From a checkpoint of a small masked image model: 25.8M parameters, encoder norm rmsnorm.
Rows from block 4 of the encoder of a small masked image model, named by matrix and row number. Rows with one number belong to one neuron. Each number is 128 + 24 x the weight over its row's rms, rounded and kept within 0 to 255. All counts start at 0.
After each neuron's rows are labels from the 100 images, of 14848, where the neuron reaches its highest value: "strongest on" is what is common among them; "patch colour" is the nearest of a few named colours to the mean colour under the peak. Only what is clearly more common there than usual is listed. The data: photos with spoken descriptions (Open Images, Localized Narratives).
# fc1: MLP up (encoder.blocks.4.mlp.fc1.weight, 2048x512), inputs 384-415
# fc2: MLP down (encoder.blocks.4.mlp.fc2.weight, 512x2048, transposed), outputs 384-415

fc1.697 [128 107 123 135  95 126 166 105 128 158 101 128 132  91  96 114 124 124 110 146 142 155  94 135 108 144 104  96 138 105 164  90]
fc2.697 [ 94 113  80 134 162 134  99 163 134 143 151 157 153 137 103 152 154 134  88 115 171 118 136 152 135  93 124 148 101 110 139 146]
strongest on: text has "sky"; text has "buildings"
patch colour: white

fc1.40 [123 131 137 107 142 133 140 112 139 134  96 106 102 159 180 127 146 113 123 109 136 121 131 136 161 123 111 118  91 120 116 148]
fc2.40 [127 134 102 139 148 135 115 115 125 133 134 102 123 161 145 124 111 146 118 106 119 107 179  97 123  84 139  96 118 135 150 137]
strongest on: text has "sky"
patch colour: cyan; blue

fc1.749 [106 112 142 113 153 118 162 168 114 105 142 158  98  91 153  72 122 154 109  99 160 111 114 115 108  97  97 104 138  91 131 173]
fc2.749 [115 105 111 125  89 169 132 121  70 166  86 143 149 141 132 166 128  81 120 167 125 152 145 126 113 111 150 122 154 166 132 139]
strongest on: text has "color"; text has "red"
patch colour: red

fc1.567 [126 159  94 167 125 120 156 186 105 150 117 148 141 120 114 118 150 107 105 148 121 124 139 136 119 131 160 123 188 173 111 116]
fc2.567 [119 104 125 112 156 136 123 118  83 179  82 139 137  83 144 137 139 114 161 102 150 116 157 134 125  88 113 118 151 112 150 149]
strongest on: text has "text"
patch colour: grey

fc1.416 [ 91 132 148 124 107  99 138 122 136 167 161 132  83 126 122 126 146 140  82 128 108 133 139 127 121 156 100 137 163 115 125 157]
fc2.416 [ 95  96 111 149 102 103  89 115 123 122 134 124 121  74 128 101 118 150 137  85 131 131 125 168 124 149 126 117 121 113 118 148]
strongest on: text has "sky"
patch colour: pink

fc1.419 [160 145  83 136 139 140 161 105  69 181 125 131 118 138 117 120 129 130  78 123 169 144  86 140 146  97 120 133  77 137 140 124]
fc2.419 [108 147 112 141 110 151 166 112 110 104  79  96 132 114 143 136 135 126 154 169 155 101 130 130 129 107 169  59 103 114 104 113]
strongest on: text has "sky"
patch colour: white; pink

fc1.426 [135  99 105 127 104 126 162 120 109 116 120 137 118 166  94 137 124 128 139 129  85 124  85 107 148 154 156 149  78 141 120 103]
fc2.426 [105 176  85 120 128 122 132  68 100  96 109 174  99 119 150 145 130  73  95 113 133 137 107 124 112 100 134 108 163 151 146 174]
strongest on: text has "color"; text has "red"
patch colour: red; pink

fc1.448 [137 117 129 156 117 142 163 126 105 126 107 119 155  84 142 179 142  77 157 110 120 129 138  94 156  90 127 164 108 146 136  69]
fc2.448 [103 122 126  86 134 116 126 132 103 105  99 146  99 123 118 159 118 141 127 109 161 136 113  86 122 132  85  98 104 113 172 114]
strongest on: text has "red"
patch colour: red

fc1.239 [134 142 120 113  82 128 173 135 142 122  51 157 105 130 109 189 142 142 126 114 127 122 159 121 134 171 121 150 116 111 111 129]
fc2.239 [125 146  96 139 131 159 137 123 123 128 144 172 117 150 119 129 154 111 125  67 137 134 118 126 168 136 178 134 119 127 119 145]
strongest on: text has "red"
patch colour: red