config.yaml
encoder_arch: "vit"
model: "masked image model"
dataset: "photos with spoken descriptions (Open Images, Localized Narratives)"
train_examples: 101725
image_size: 48
crop_scale_min: 1
horizontal_flip: true
translate: 0.06
rotation_deg: 5
method: "mae"
mask_ratio: 0.6
loss: "mse"
encoder_norm: "rmsnorm"
encoder_norm_position: "pre"
encoder_activation: "gelu"
encoder_mlp_ratio: 4
encoder_head_dim: 64
encoder_fused_qkv: false
encoder_bias: "all"
encoder_qk_norm: false
encoder_layer_scale_init: 0.01
encoder_parallel_block: false
encoder_inner_norm: false
encoder_patch_size: [8, 8]
encoder_layers: 8
encoder_width: 512
encoder_positions: "sincos"
encoder_register_tokens: 4
decoder_width: 128
norm_pix_loss: true
decoder_layers: 2
init: "trunc_normal_002"
residual_init: "scaled_by_depth"
optimizer: "soap"
beta2: 0.95
learning_rate: 0.0015
beta1: 0.95
shampoo_beta: 0.95
eps: 1e-08
precondition_frequency: 25
max_precond_dim: 1024
one_sided: false
adamw_lr_other_params: 0.00093
gradient_noise: 0.3
ema_decay: 0.999
max_steps: 8700
batch_size: 256
epochs: 21.9
lr_schedule: "linear"
final_lr_fraction: 0.05
warmup_steps: 430
weight_decay: 0.2
adamw_weight_decay_other_params: 0
Rows from block 4 of the encoder of a small masked image model, named by matrix and row number. Rows with one number belong to one neuron. Each number is 128 + 32 x the weight over its row's rms, rounded and kept within 0 to 255. All counts start at 0. Numbers have three digits each.
After each neuron's rows are labels from the 100 images, of 14848, where the neuron reaches its highest value: "responds to" is what is common among them; "colour at peak" is the nearest of a few named colours to the mean colour under the peak. Only what is clearly more common there than usual is listed. The data: photos with spoken descriptions (Open Images, Localized Narratives).
# fc1: MLP up (encoder.blocks.4.mlp.fc1.weight, 2048x512), inputs 96-127
# fc2: MLP down (encoder.blocks.4.mlp.fc2.weight, 512x2048, transposed), outputs 96-127

fc1.239:134147121145170092118068153135138177142119160139101130117094157171118128155129155143192147106139
fc2.239:076140140107122125142151182179082128159132088148139094148183103115075123133104121127071076156102
responds to: text has "red"
colour at peak: red

fc1.697:125102156116186120079103092074127129139150129142116163155159169163169072150156173092164212167107
fc2.697:120162099162079173159174134139168106111158125148134137139080104094102102123052058109142114086194
responds to: text has "sky"; text has "buildings"
colour at peak: white

fc1.426:109151183152112104191131130120079115140176170101150111161132145113138160173082095168135121202118
fc2.426:117134131120177106105140174116115143119070127164101145063135133070107127146085136076145040060148
responds to: text has "color"; text has "red"
colour at peak: red; pink

fc1.419:171062122122095096100106092094133116125117137104117103170125074132094116142184156131158120053116
fc2.419:163121127170112146108106116134080117056126070136115168154128096184218127120094081088147180158111
responds to: text has "sky"
colour at peak: white; pink

fc1.416:129178126124170098187140064084105173140173129077093138103110106121119155108134149123227123125151
fc2.416:156135123118118173129051118101067119124135110184164128132101131167161152149148170123195073065047
responds to: text has "sky"
colour at peak: pink

fc1.567:121072135049120107066162117209122087135165167118116153135107080111125129176140179206109113129128
fc2.567:160184186156157192098175152138132109129104147121142169099100101134116133097121071144107183149116
responds to: text has "text"
colour at peak: grey

fc1.448:167154192125140155085091128140144142153184127167097077152113115121164118172151049158179091133146
fc2.448:152073137142085179092149110155161165134162107150158079147097056135110154094124157153097128165143
responds to: text has "red"
colour at peak: red

fc1.749:134155155170095184117164110124156159164114116108138078142094167150144120084157116170115105218177
fc2.749:106065130141113166130126158105087116157111198134112098088113092118158136124128137177154088147192
responds to: text has "color"; text has "red"
colour at peak: red

fc1.40:105074145114072134182133169129137155082154095142221072106108160109142122133063151104154179129131
fc2.40:175047098160134144162146099145127108015170108166104081148102110093142073155104150158120107151154
responds to: text has "sky"
colour at peak: cyan; blue